python train.py --crop_scale_min=0.3 --arch="pvt" --norm_position="pre" --activation="swiglu" --inner_norm=false --depths=[2, 2, 3, 2] --projector_out=256 --muon_scale="match_rms_adamw" --lr=0.0025 --nesterov=true --adamw_lr_other_params=0.0018 --steps=6100 --lr_schedule="wsd_sqrt" --final_lr_fraction=0.01 --warmup_steps=610
Rows from block 4, named by matrix and row number. Rows with one number belong to one attention dimension. Each number is 128 + 32 x the weight over its row's rms, rounded and kept within 0 to 255. All counts start at 0. Numbers have three digits each. After the name is the row's rms in percent of the matrix's.
# q: attention query (model.blocks.4.attn.q.weight, 192x192), inputs 64-127
# k: attention key (model.blocks.4.attn.k.weight, 192x192), inputs 64-127
q.64 099:128170151128084140152128128128128112128108128111124142115176149123128119128164181133057100128177084139099097133144090090143099163128114052119128075128128092128106143087128131128174128128231177
k.64 097:128119164128092128121128128128131117129076128128148128127087176052191128095134089128128166111067061125189128128128128137060107132128189157125196087128134128120128128128146173128128152049133128
q.65 097:128170108135095144132199160128128078152127128120098099128124123164134116128128078118165115174156053201146133128150142108073147140100124128110128161128150039128128096128103066128128115132187128
k.65 095:148128110104120181114169087151128225083113146154116074156128115200088129069128116138130092128085135132187128150187106167111128065128128128117049114167138145128134151124128157165128120128128128
q.66 105:128113076128128103128133134114078142066128110172128128128102124128155078114143159174109157185223134157128076128067128154139128128128050118128128128128100148162149127128128128070128094128128094
k.66 099:125128080103128110115119128156085059152206128128160127128128098118074180172100142128128146128110112145145115119109118083062106110230128128162115189128128060128183165128128200048141103128103143
q.67 097:181051128087102148155135152061120137151128090128148225071128128080140102147128128128119146128114145128128129223164128131165128107128159128095187129098096081118157051124159114128097182132126128
k.67 107:128128128075114107096074151128128128112184142102065082142149060128103128180054086128133108128155128128127169145128128128176128128128128128128063128149075123135128136125153016087172039128128101
q.68 089:158128178150087140128119107070100073149095170056128128128154151128128185118136107158077146128128119128189055157096128128128130172175128105091059123163118080159007108128137149128175131075144153
k.68 102:179146086128186084151073074212136125128128092131075124172103128120141148147134139128128106128179074128130128128108128128117128128087148061146156092128128110128181149134175112177097128128161169
q.69 114:101089128133123058105068128180128133128129128191037128128121047125128167135135086128077128128200081147128131149128152180153204079088149174145105076108133150088130135083135089122128116113142058
k.69 132:105128073069070163082128182079128128128135155116160128188133154117133083156144128144187200146034102128147128128128118108128128103215140119085128210109099124174176095132128093173099129128128144
q.70 092:142128148128123120128149118128117128186128120128076128128149205128145148078128231142128125097112128243157102091128130073128162159128128092133128045133098128086195128170088128084128090104126128
k.70 102:154154128128132202128170146185145140121109128128128192089150140129131084078154071116102160149059128114128128128128124167135060111086136128095123128126167128126121067053115128128142124158128099
q.71 093:131130156154104118143048163163128128128091128128102128128128092128128084122154162087154146073128135128117102103128128128152128060128076131164118128169079128128128117047120156128128208083128128
k.71 106:070161129128128154143128087128109120060096138128089156056108119111080128128100128166125134143130125118139128144098128128073128107104150186128124161134199128128128060179134108152126109128151128
q.72 097:146110128128128154128128148181100075106128228128124128080168181079082110165088128146128128128128107132134128128205095128159064128138087157180128128053128128128128126165128116050151172116128123
k.72 107:071115158128156111095069088081176146103128080158128104165128150129163163140128128109128067119215243116128147128128153128099190128128092022128109128164149210103128133126197128211128095156128135
q.73 099:132128158137107106131143120128154113128128130059163155128232156131128128133097134097136141103062152112128128128128128183098128095203102175117185128128133114128128128128183128128128145194137092
k.73 107:050157129128128128128083128136080128109128015128120128086142094146170128128091214128121128086141135089128104128128233137180157154144179042102124149099128146120128128096124075107186111209147134
q.74 110:184128117141128116112125134146128128088109166128104059128086152160128083092140113128184128116128121138128152139128128097190095140100107165131128128116108128164128076130134140185128130138128158
k.74 109:128108154103138128128206165052086128128177156141142072125058128137098175128171130128128121162185110128097110128128128128053120158117123115128170156113092090128089193128128128101131144128089128
q.75 087:084128125172075118128128077138132147111154158128128052104128162167086128128128154106114042142128112144128155131128178078147217125160144188128142147131106121133128109128128097124101128169186128
k.75 091:128128107120079073146128128158144143149088128121128128069116132128103103148127128176171233130047147128166128138140128219128070128128170128181041102136128172063128128128128148117128106128128110
q.76 099:128134209039125128109154166092128128130067128110128099096128128080176153157128158159158157156095168132128097128147133177128130212166140181132094182151153115128139109119128132128117128128159128
k.76 101:128128066218128128128128114170129143195128086128163188129169138146102128128182128054124094086198080128128133177099078138128143128111118079072123133128152128116131138101128098128128126154053151
q.77 090:136152128178128147000106138081086119128128188102128087163085128138077020072128122117121128112142128123128128128128128128169051128155139110128128133183128128143128123109128128156128105161098128
k.77 085:128133129139193097176101128038128100128066066160200128149105185161123167120138123129080094107128079080115168081101137140092094128136101132128128127128128128128161134137128169128128066128128128
q.78 089:128144128135164189160173187117146109128106173173167172066141088115133106136095167128106119128128063128148128142147128125068128124075148128167147114120104142172116131084137143128175134069135065
k.78 101:106128128178209128128172160141187146128128128123106136099128186128091150151160074137176133171142131173116134148141128114090160145184055128188023128177119160179146128128083144103115142076118191
q.79 091:110098176128128128128130110024201147110088079128128091128115127039054126144127147128192131056084158180118117133128167095128128096128142128128122134144106158153128128163128128078128066169187128
k.79 098:181179128248198116163146108135090140128132203157115091130182137128119099137198108162128158128128125150141128128128115061176137143094130152115143179038110128128051059128128128176174128180126128
q.80 105:041128173128188115124128044080128157128128105128125128034128173156159171107128125155094101105188128102128120128120108129102097101098142034128063102146102159232121128128080128112130151137137128
k.80 115:194096128128128128128141128165075108128159159165128128224127107107054132165111132128128109155128115128104162115185070151204168144132143223152135135051128123128153069164128128128082122027083116
q.81 097:131128179102096094157063165124128113177173076128128128128193103128128128176146128092081126195144185128128128128151141119151128093123152128167116171128112128126166128117106090069147144137177128
k.81 095:185164104137128124088149126130143107108122085134156120123159128056154100115128128106102122080103152134128128147084141151158128109149157150106173068092106091172108133128128153130102128105222066
q.82 097:129152128125097080128120128128128163070128128128154151146122128128161125128150128128081176178094128128128084128128170140101115128128112128071148108128153109128128128093161137128128128173147128
k.82 096:128064140055183164052128128128128135201177118115153138108120128112099128062128155128128111128184101105098128163159101090223128164128129134128155103192116064079123128155084194117128121128142040
q.83 096:171100128128163128128187091128117209134128139128111108204034128102070065072128166128138137170146128128128168128119144169128128128163163128128107145128128128128120128099158144204134121128072102
k.83 117:148087185185166102147101104117077085101199131128183105119103145144090181110128097140137102075151097128067211049128128124128179086128131139188109147173067156167128164192128128104128128128128160
q.84 104:127113133166128124175128219111128128145162050140128128128119104149179109105128142144143187107075182123128173128094151148128154233128138129128148111137128149174104128103170128128128144089162128
k.84 109:090128128073128098193074094187188148135128156128091128086128129134150128169158110105078128167122128128144128234103118095150090120067129128128223036126122128094132107124128121128128128168128101
q.85 103:128152085115092128140174188128141094198103128138128152128151111141138128093153128207128100128128113147128137143128128128139095173128155119099128158128124028097191158088128047188084084098138127
k.85 136:128189124124147174183194154119128132067097128128166110128116178135122179106094173058110114148175179157164112068000128089147088126128059105088093128128128170128149141095129128120142155128125128
q.86 100:187121121128128134128101128194072128128160168128121132091093145087131193093051128128117088157181114142115128124128120182128161103103146128128128126128112162128128183104110223102123142048123220
k.86 104:139128128180170128128128132166111128180120088071188139128115167128128128097128100136168163110128096139142154167110114128128120128128143128123158128184102128104121128128128128128128097137128069
q.87 099:128128107088128128180113125112131193147128128209146128128133131109141150099084107163184055128128128101093128181077168197128189131085128128107144128141169058128107193095150137132093128123040128
k.87 106:114077158175107169132141128065102128128083128128172142165128086125123122128171072142128147136134128217087177104160128068128103126145150128107090121135128076175186102128106130117128105179149095
q.88 108:141189163178129118174089105115138126152128110125126128128113115117135128128128146118128087145125128128146071166126117074100128088085193114110128128086128124128130128123128139159188175164128148
k.88 107:196136128128115150090182122128128128142077191128107116154121118070128127165091096158128149128060159128128183059163087077128103084153128172181128106106128058128135128128167202120109102064105145
q.89 094:128128129128164067128122128157128135128112072121128117128128137167093170086128128181143128128128076052059175128132166148128128068045115128080128116128146176143069128149093135130128188151125125
k.89 100:111128128128128164110149151109161122196166129128180111070184164145132182128146093089172153151128128097158101117169128148186128156220140180138086128128161119128153123176115109128096144097186128
q.90 106:175080098117110104102128128091103132128122121128174083128105077149128116135112071128128128068105137128134128118128176128154128128128093128163128128166204107128158195173201138128128128082147136
k.90 098:146128128128128077128115128185145082171122141128081139111119162178110128080134111096128128128204110128128128155136091098128115128074091128119106063176117145128048130073086137192128190184128189
q.91 104:056139135128085164116128110128128148200128128128160196128128158197128080085128077148186104132092128127128068128156153128193077124176062119065150165180089168110128102103099124128249120153085101
k.91 095:128089153051139128116172128147140093036090119128128103128140128106128177169139192128128085134188128118128128092128164132118128124105178107181151126116146128087140180128148128101128151157128128
q.92 099:163141165103164156128137128128119029135128113099139083128128073105155094191165096106128128046147144147135132151128143106102092131107117077128160108128128088071128128115157180128128128133128113
k.92 116:128161164167194128055094210105149131128129153097128128128096174128128125090128154106128131165148128131101128118190085101093128128091116128128128142147164069080043125101128128128124077128139128
q.93 085:128127097128084128066220096120136102081128161089167128128076152128128143233128128081029103076091128053088164128112128187195128160117128128148128114065132128174128134190128186128128130142150128
k.93 107:156145088172159096109052120134173164142144128128128082112179096149144128129154207128123128201128150128140138128096160120113128123099128128128128130128128119116066128128174110128155056128091127
q.94 104:127128136157156173157109105146100119144128056097139121128115130128098128128179135110138109128128137174125186128021094105128143073099128077128173106123128178044109151111128128128107128129033100
k.94 108:115128128128156134120041080114128154105128128159145205086111098197183128126128128125066172117128156172157128140132212128128133123188132153128146128128155128158108079128129128027189158143160157
q.95 127:120152061156128129136173127167129128094128142134145129105118175133185164070102128112148191128128128090145164128165155121128128163121128128122090143128143104174119128128143221139128193128098169
k.95 133:155075133149128115128154128131101152128142118140128128142094113164128077124126128133154074073188194128128128128142104139114128128106091137214128159199122128132128172113128168109028128123140116
q.96 101:128128076128128128128190128104128167128121149096146109128124193113111192141128129096128076128086161164147085117188128091128071128128168110128128128133138128128114137128128102142183128100128136
k.96 103:159135181172128128157169067117128088128118164128128203174128142107089143128142079128154151114128128125139120128128128128108161148128088144084188167128088084128128148128098128134106110128180112
q.97 103:128130107100128195196128128160128114148098123177128140093147124150085164172128098188128084073128146151128176180119109097103128137205128128148128167128132117164128128128089128128077128176091144
k.97 105:137188081164089128120083154128117185128169107090103128163128168128128167118130128064160157128160170125131013109132143110128125128066101004142120128084144168128054123128128128159095144126128128
q.98 102:146164118117102155181183128128147128116141126102128128128088139143123128119195128128178177141128102084098128048128128154128128202128096128129103170154128197135155120162084128123043139146084128
k.98 107:128130094164134103127128108099128211108133138101152128109128135145162128128089186139128128063185154118118128128128173120147170081128184143081192178145122186128118102149128186135128165108076128
q.99 100:160056128128128160125128100079128124081119095169128151142111128177128128128143056108190197155128103102188122107087128128175086128111102128164224128093109131085107128128128096128152128128128128
k.99 115:104089128093126128128114128066180133128166128148089135097117099128128161147155100140067128128158162121134154155128139125128128158185133081096066161255128181147128127107128128149118087187130104
q.100 091:106082091118128128129046156121167128128128128126198155128131100128106090162081128145192141156133141077122093110077128094128165105106172128128128121128151059174110128128106128128123123169128066
k.100 092:102147120076128112128128147181095121128128079083145112128056128091111128128053117167128099109144128128140122118128128128127104128094096123128138138128205128151112113149104140137214128128132132
q.101 108:108128128062142128187128128137128115117128064120165141089181128190133128099170128135094074073105151082128116134125116170100167065197126066129145131179119148125128112199099128128159088128148128
k.101 112:183109101096037079074083128147086129182197136133128128125131117100169085128142128112062134208104100128053128158119144128191118128093132127152159140091142128128068098186203073108118150101158128
q.102 078:134128129128102190128120128066168143128128091128128109181160106119128170136035138148156099103111128039115128156111133112144101128131128102058128123158128128111110110130183089128118061220181176
k.102 099:128140194128128139228117088156155123128136128159127119128128140128177158128128095128120155174128122128128131186128128075128131137128127128075153120115141129144120150128139115128120159128128101
q.103 089:151145122128091128128141083128128157128144128074161128161128101092105128088174128114122128128128128128093213154128153133167190111155128118156110149176108128101129097106118113108052204109109105
k.103 094:101128105102081128128128082095113128113128070128128132128128128128136128125132128100128170068122144083125085122078128119162076118128128110121060158128114134207101146126128097176128160128128128
q.104 088:133128148101177134128115128141147128128128128069128143118153117128103128125159110062070106149129128067214162128128153147128130078128116088128081128117106179127064134140146128076101128060157128
k.104 113:128122114147128128131128128127118128151128128182128065128143135088151078077094157128128115145104115128100128140068109118126083174128128209128080114128128144128050136128181132115151133037152211
q.105 088:126111132145133128076128101216128152128167128128128128125131116127185092108134128128128128145128128124102161128128127128103170064064140130062142128128128238128091128101094064161177148109119166
k.105 089:012057128128131183158128143128109140164112166144128128105136128108128162128063178128114112128125128124128221079128128095123128128117158128094118161128107131129157128172205081104128128124073052
q.106 097:135082128065088144057128161079138187128128128124204128205128118068134128158128030082116128128128128061081128128049128148128119128128128179180136128128128142094146145128085128191128117128159108
k.106 120:116128137128128128128076128125128094118152152136130145106191117159134098128174118128128180097161115128126172129166146126153096128173126062121144128108097118155128158118126032109143088146128128
q.107 089:133128175128128086128128172128089119128128116143151159066095143061128128165122173117113128128128120123132080104128167128046128096128135128137128170128180121127102148162131157113106162152128128
k.107 102:128160102197094128128101128129183128128127057096099052128128111141156151128191096042183182140113121144122128128097128153181128128085090081109128116116136168145128101126136128141130128049146103
q.108 110:118156152105146128113126113128128154074128141128092128154116166223159072128108097145179150077128151117128211128145128116128128134128088098128139113128130076148143128167153150180075078140142115
k.108 105:128098118083146131129128118106055129128186128155129122135107041191148178128167155173142149128184121128145096163101163133120089129128113128128127143071123132128094128078105079089128126155131125
q.109 105:071067094086165122128128128180135128139128106111108084127128124128128125137128136150128159088171121112128184112162128128128133112109115143114141133210128171128128207091102116084051147128022128
k.109 105:056128170081157128128117155080078133143158161156120128128120128128128128086128128128128150197138092123145128128142096091089162216158128128089175169097128128127069146128090118165148128165186128
q.110 104:174158074123104128145085171128150128143168174139151128132130050138145128134111108110196137153078173128092175119171128123128131123093158171128166128172083128113103095137201128210128153097139080
k.110 099:097185128117176128072155139178088128166103100128158128128130128179142154113128109181128128128149144168202100184128077152128128099128070120128110071128114128214120156128081151049128131146084128
q.111 096:128099140137190173153131128128100050128134114163082116128059065128154078128189128131180138139128138216174128068085128128113176099128127131128119186136128125128128081089088133128128088128128128
k.111 090:192128089181101128059103119161135215128128172128128128122090132137128128128153169128177128044119172126099128138109087092128127105184083147128097158132059163128128118128086180128107128086128140
q.112 088:147121162128114180200050067128109128214166066063136128128134142017128097128145186128064083174125136128128133212167176135128087084128128128111109128141128111128085143145063080156177128128131196
k.112 107:128128128085128103125128127127167113073195154128077167088145128109128087121128128144099165106055115099092149103128133188164177087143160119190177074099165109128188128095128111140055128128128055
q.113 094:125122219134128128115124110093102107128128070171128116128200098132140090121096128103089127128163089128168124178094134128175128117179195124114128109128128128113128122038144080128162073129181128
k.113 107:090074164127073128168115128174155089128179113128090141074150115128128128188111180128128110080042166121116152116128128096128128127182128121154128142054076049103128128128128128101137159158184089
q.114 109:171117101087160128105128106150049080128172128121128121082128065077116128108128152157055119082127107145109127116148114162101040128111134128117177098085103121069128128128144128129178106128116128
k.114 116:128149128135136128129128217093214099128128128120123114121150128128128167195111164086111098196114120091131146138101112178157197128152127151181108128113127128104128144128128104106101077108182133
q.115 105:093141128136099128180000128101128097158128087113128128128218113124116120128143099144117088139165127128128128143206180139128184090126102067128128098175128160104115125133071130161128117167084178
k.115 122:128166120075116124121121152136098176148128130151075157152177128054164054138128197128205128128049128145104083147128164160128128128128128137128153128112116128104128104095094085128194137168171113
q.116 115:165114128123087134138128091128132225138128089205127139128075107106110128128100171160128156153128181123090119081128191115082128128128082195134168169128164161128128115151150057128120128166134096
k.116 108:075151128086159128128107128071132128128128128128128143128182112128133128128128128128128213127090128179128146169147117131115038070128129103114160117141131128158165128128128158128181155118128060
q.117 086:153161101164128108143128128149128065128075084056128125069083151070128128128163128140168128072138154178128128120128128116140149118127168128128179159128128128110129128165128176128090120128128138
k.117 094:128139113139128134128128185128128128062184184099128137128064065206128119087110128111161112126155099109128144173128128128179128156164255158128216128128111132144128128128158071188128128128160171
q.118 090:146128128237099128128128117063128141130091128126142219230128104120102128128105128068128137181145134138128121125128110123148137183128156135091077215128118136128116132122092128062141053128147113
k.118 108:107131128128128128128093053179128146078114171122128178090123099128093107186128141128135149082128155101169083128128128100115133128163128090167118107171150109128109128123141110128125128178179128
q.119 102:120157022128114112128173140128048101128123165128062067128132123151197128130131174125100128117085089128104128147128065054181116128141108167128132140128065109222086107128088110160128068127128157
k.119 098:171128128157125147128195128161175119128102210214155128128062128128066132103128126105111116119128192078128136157105155128007160136178128128150102092128137144120123128127152128116128127101125149
q.120 100:086128132162217111146106157128128128128128145096169128128146146128133122178120128128102155095134128116215120204068149095117128077044188128114149128128128134128128136128119167176160127143180109
k.120 101:128128129099092147149103063086108128166128128100105128106140128126149128128099076128153128091128180149092106110182164079153131128117101105145150159136123078158128128097096171140127128126158128
q.121 100:076128137150132126090194128128128171104096094102192128104174128128118164128128096107077127128163084108135099061128135170169065128128144071131037072141133128128124128138128133106122128109163163
k.121 113:128041165172156128152120114128080128134113181199128118178128079139095115142153154185120093120144126192132183179128063128114142154128106166088128191075135128194106128095128128095113055087107125
q.122 110:165082128128128128130106128148129190128128165128116124128099132105150063129158101129135185139019128151098128097128155170128096169191128132128086117048128026149168128147167102153074144126140128
k.122 097:113128185146131136110128172128147099147128136071143109121113134121122127128142128128037063103140160073014128127113128128167134128135097106128140135209128102128128128114146029088145128167164128
q.123 099:128141218128106044130123150095144019128049128128165120128127166128150128128140110160128128187167128162128110128112151128044128128119128128143128208128147204114144128147125130125108129128099128
k.123 121:154144121128113128107128090163128128128142128099085146119165085214128128140105111083128107128107128133128128128122132103168154137128128114144124127128088080111091047124128167155148113143149179
q.124 110:094128168134114125128063081125151197115175142128115117064128171187083133128128135177128115072128185137076128144128128101128159169117069128184093128156128107192120105135128128167128134095107132
k.124 118:135086084128128124187197128106128056121099128118161157166128128088082162151128080174128181178115154147128128097128128195128128062056128128128128128082206155128195128140128128130090127149135087
q.125 087:088128114068187138072124118165171128209128164099128072128128087173128125094152128076132120128118106137066146128212161128160129138166120201184128128145120138128116128106128135128190167040128158
k.125 129:128114128128121128078130128141139064108099149212168134128141179111128128056157128089087140110128117151128139088167104179091106128054074099106093128115128116092099135177152157187163128128136128
q.126 105:172150116142207128143128128214128152077128179126112086080145128074119128128110128136106138128093128144128110155159128128062147147110128150128112082128143099138128128128137128128204168011154143
k.126 127:128105185160154128128223157128140088187128082128128010128128141117169120101140063181155090123157116129128080092178100132101128108128111171158128128196120128128128128108128158125033149120069179
q.127 089:128137128156128165128128093128128128128143166104133122128117081128128128136128128065132106179084161128151122155128128128128187112128226161177108128128078128141066125187128187086072163128138095
k.127 094:128165128100173124195157128206128200027093128116157121128128128127113128128073061107128097148172128194157153056128148144116132157099128091128119078128083128205159128141128128128128117126128176
q.128 092:105131158161210098128128151078071128162140128128163128215128132143014120128099158131128093167151111128120173092074122098128128010128128111128122111066141156137125115128128107158128128151128159
k.128 091:231107157128128140159195128131102109112131128116141124110119099120096128128118109088078150128031126113168074034128128132135128169109128143199128128095128120128128118134128183078128158112172128
q.129 099:128187104106081143100044049128127167127093066082128128119128128128162195128128128130128137128108143152143236128147137147142182118128169214116163174104048128219198078108122102111150128125128097
k.129 105:065128091157132172114128131128128159158179111128128128115220128092165128072128128167145131172178103128160068128170128117101128209128135077123125128128067116128130168151094155122134128131063113
q.130 106:128167128104066041135102060128128205112135128165088118217151126179128114128143099080128214126150128170176112097075181128129042128130114135128102136130128173090128152128137132128153141100180128
k.130 092:128128147128170184128128128128109128128131178168128128083171120128085117157128048128100148105112159128093176128128128143117069139128128128150128217103094128137152120156128128215169093184128143
q.131 089:128128128171128128128128208132128180128105096066147087095171136083128151194087128101118098128108146058128128128198128128111128149170128230131131146128128191128115128128128171144128154183122141
k.131 085:140103017111128128036080129128152128134126147183128136179128177107149156128131128128128166158128128128088155105161078181143128128128113128128118128128166101128145143128234192101058134146140099
q.132 105:128105084133143128140162129048110185118128121153128141128128129167206076105141106128117215179123128131113110100128128081132150128128147177162139137179100143149107095089135089118126189138160142
k.132 090:171128093204128139129128128149091199128151122084128117216130160128128128104128128059138099128132162128173163128115115133128209207145124128193087229116094120120125124093112185128086118067076103
q.133 107:128128128154183177128150128128128207128128128151167111128090128124128128154128138128128128182114090183128144111236128075084149160098121153128147164093161107151174139151128128139156096128156184
k.133 102:126128102128128108158151138130198128168137128111128128157128139128105139128128128146060029123128138132128154128181125121109165182179120157141123060125128128147074093084204127128070128088128116
q.134 099:128125112135093095127124128124098082126181180128128128190231128134128128149100155131105155128115145128084073121046140128149084137121115154128095060123163057068128128106130128094128128077148084
k.134 093:093175135150113128128046147118128144128090101128148124139111128143183191128078128118098128130128128091128149128131128094128128128127109082127133083160128093175180128129128099128125095154190125
q.135 098:128086127061128153128098105158128136129203136128106101104128087128067148103092144128128128128134128128114128124192128159128087128117145101140112128159128131204000128161128125165128138128067128
k.135 086:128128112127128128128128128128128128177128128085138104123128131143102088104188135128128138050082128144119143127204106128128116163075128178081161128136128099128128146167154189157166197114040157
q.136 123:128119185128128136156194112100129114089150073153058128086149166206082138133128140165155128128128119087128128079128081139136128037098128164077128110128099079092123214128128128128102133107128111
k.136 102:128147093154093128147106141128143134063122134110156192107108033127087128128143139081182152128128186128151117083187137067145116119143128128176119128128165155165074134128101176154128181128128180
q.137 095:142063094110171125142076041141158128108147128102128214103128123143128114128128125163094128128133159128042144116115125183075128125161080103146146168132111075149097159209171128164128143149128096
k.137 093:101128128138099134140182128095103127108123128081134075124128128031154128138155156121076128106128155199138128149141162086104140098031121162172145160148099067128039125156187101115128140128201081
q.138 114:140128085128072109178128147128117111110160149144128122153128128113117128158128128135128082128132128128128117118128128188098157128199088128128158128197077132118128126128134148153097128128068181
k.138 110:132128128135154163128128133128128128090128147128147169160128086201126128136120140128128128170140127152128075128128143093235154086128130128105128152128115113123115128196157103086128128137128125
q.139 100:128164128128129126104128130162128150128128113142234128128140113113128083107128127128128128103082189140133148128112136128137127128126168128128174123132161138095153128132140086190093128133111128
k.139 094:128128135129102101096127154128087082128068155147155153112114149197054082109128059130088125152068128143093140158125128077128127158155128128119118149128074128073170128128207094157171128220205128
q.140 084:141128176126128128128128150128079106128128128128062128117128151171105071128128128150113064119201076092128151157128171128114171204114095142098128128090166128143082128144128136132212037136055120
k.140 094:164065128124157121128161128128138128125128120030128151158095108103128137098173128156179128061095105139128168128080160089154128099142110128164104117120128067163145055111128197125128163137117153
q.141 100:128156128099157109161114104128121061128123128184128074128121128128115128169128130076122145128163116155128102128154135161127147128098077104128091107128128128116045113128061135128128111074128128
k.141 086:179112128128184118171128128104104208102145128128160126119129128168109066143128128128082149128084128140128146128189104098128138094105182138128128136100128140128153103132086176128168090137128160
q.142 106:111118133041128088116058128146160157128128128144171128112125181137128092128148161119128128159143114128117128096075089152128111128100088128128128144127138140092128142095114132212116128126255161
k.142 093:128158128123139128126065067112128116128165128128103128077128173152146147196154172160105128139128113128128131116177152128066152128128128128128128080141128141206175128096108098000128099097126052
q.143 100:105128145092204169128128153128128085108118137132135180128082128204085119128114159128128115122083054192135164151163130128111142136092134128128128128135128124137129128125103199120128156051128128
k.143 090:156114128128128122113093128199154128128121128128128130112073055135070158093128128145210129050128128134078100128128128156128128128128075128128076128172166154198146128128128128128099179128164211
q.144 100:128105162128101128142128114142128128110128152101128157061128115071151137210071128141164146128128087090100105181131147145083118087128164128141139128176128098169110094119187126117126128138162149
k.144 094:128068122128115125128230128167095149118161141141141151082046128084171131041128120128138094128134180139205128140082108191098128128158134114128128140128128185145144181138131128128150128143128151
q.145 115:124103128128128128128167099099102084068128127128050193128128201128114147128129143122106128128128128128128128168077085128093129165149128128059128153124128200128143174157091133128158128148175166
k.145 107:154138160164128122101141085169055214111128151091115128068093108128128150103128195156093128124128067101129091070132128092173128140149131166128149122112056109175116128131139197128128105128110128
q.146 110:089140128107106152095128165125131085122065200118160133146128127128128154170128156101120128082108145079128128128084094101139202103128128126128128128141128142189128128085144122128135092124088241
k.146 095:084128128153185166124116153160125128128067128184176128128128183077067128107100153157072128109142128147127157128113109133111106096085141128128236065128128128095187128084087128153128060115123083
q.147 103:149136169128137145125128062105063165106124128170101106077128070128178128128135185128069128139127128117136128128128176160128097197120147159197128153181156090127136128202101128141139097167128070
k.147 099:023124129150128128156105206151109158105162085081128128202128165128169128199128161128126100128061061165128084128118103094140128133128196104105120156085099127135170128129128069136128128024151111
q.148 100:128128119070136095128078186128128199191098072155106157111153148128116068128128146128128142128146128126128128073117151130128101128128130192090151092078174145128098198144128036066130206128152111
k.148 080:113122085127114127075116119128139128090147162080072104128151128164111076128100095114133088128128171134170128147138177116134047158128133093128089136139134128112128094124128139046128145180128128
q.149 102:125114067088128094094128196128172117224159137178128128124158128118169104076114086056128120143155144152128128173079121079149164146128158106128128128128182130061111128128160084126128156093126115
k.149 091:128104165169078079128128128185189063112124128150090159153128109128128185174128125128129128118123135128035155128236128128166128086129132159188128082137096085128167141097127091128131066106134128
q.150 089:193128100175128111092026173162128128138164143139169128166108046128175172125074144128176059204115185128115075122094139240128152139128128128128128143128179027117180083128128128136138103128128162
k.150 106:080128191132168142128128128119125097145138121128128106153176128203182181174163075130128128121128062128131097128128137152091111113128128151128184129085128126164143084143185081094176125150135162
q.151 092:092119149128125128218122174132162123067143128100128125120119128095176137231143128128127128100164140148072128133214146099133128128188169155134192130144153113128145113109153128129128147169128088
k.151 087:128204077100097128144097132126180128107128139172128085165128178128154138139161152128159128162073111128128114125128125113128128129199175087036128059161128115103025072108075079138157180086131128
q.152 102:133115066199141128096128102128096079182122183153128128103201125175175115073128128103144128129128161096127133128112178170161128152148100110118169128128120136128145146144158189096123128128091101
k.152 094:136072128150085100108155201156042097087093090120102128179087136139128136124116149077124128128128229178164097099025098153186133167128091128224150163128100128094185125172163197153139128124131113
q.153 105:128128129187128128128119122168124128128128150017127128136026074176128128096128145173072154128123104174128105128111097153075072170128128128109128133128058128149176128132128185128086128128128128
k.153 118:065134149128201149166154130119088113128104032152128127128128100090051128080096112134122159120136124128089157128128156150069108150128128056106130125128041129116128108176123108213148213128111128
q.154 097:167161205186128128149130165170128116080132117126128128128076122128128129128128151145103210139128128121118086169128158157033118159000127136092128024090166126099143157143067227180088128128108169
k.154 093:128165104055128128128140154128135192123058182128125128128097138144128128078136099128110128128128121071117128140050128143128104128092160128162085128128155128176172128128170128128128126128148171
q.155 091:155114153102132108115187153128128116180111153180130128050131085111132122107128128154178128155134128128128128121083129156148128128133116128124128079128167072128073128128131128128128115137052176
k.155 080:128128139039128128128175148118123128128097095146128143128128086128128112125159128128189166128128128160130095146077121128158166088054128137128110174176141128094128171080128160128128178132045122
q.156 088:110161100124141128087128129248106112068108128140128088128128163128204086128128079143190110128153184128173062128128128128170128206208154128092146128203154134128141115198128117158090113150128130
k.156 084:128128138069151128126113128166136140137128111124168131199128128173119134112060160128128096169128075161150139145194144149128173106134194128037117120128128128111074065128065129112184196179153110
q.157 094:128128128128128127121107128084171128128128185166128128132120116128131128148128128138096036157148133185128126128128108128175128071141145080128128128102044082128128112080128181152150164128132072
k.157 091:024182128158060151145128095065170077134128128134110156099103083162228081237113128135116128147121086131172128138099135131128136128125063099128128069096175118128148128128113065117128098103128045
q.158 101:083111148127090194115129082111128172128074128158128128131113178128127132128094119128128156063186128165096172128115138124128128128106161157100112128128048152159161128128128181083157123114143128
k.158 097:128123128168203144099126119128128160128128125137037194160128128128055128124123128128109009128093128106128154090128152128149102183108057146128172139107120128209119128128170062143140153086128157
q.159 116:127125184081128089146174165119125171128041112128201144128187128128156131087070128131128158159128156103128125153096115168128155072124196098155111133128109129128128171122128128130091238128085143
k.159 101:128128118128155103128133129136128118128171212121128128199158128128134138121128128128118069128116128128135131128128128172128135128128124171181164130128128128088141136148159123079018084071128170
q.160 097:103117128120152084051151119156158222096141128089188128112128164134109077128166134114087173144128085118128188128164128150128125127179143128174086204128051190128107191111128106128095074159169128
k.160 100:119208095128128128154070128128128128128128141128101128179128174081128128158095128122128128128184187072095095103157147101191187128128145109128171070144157077087171131135052145128164161128128128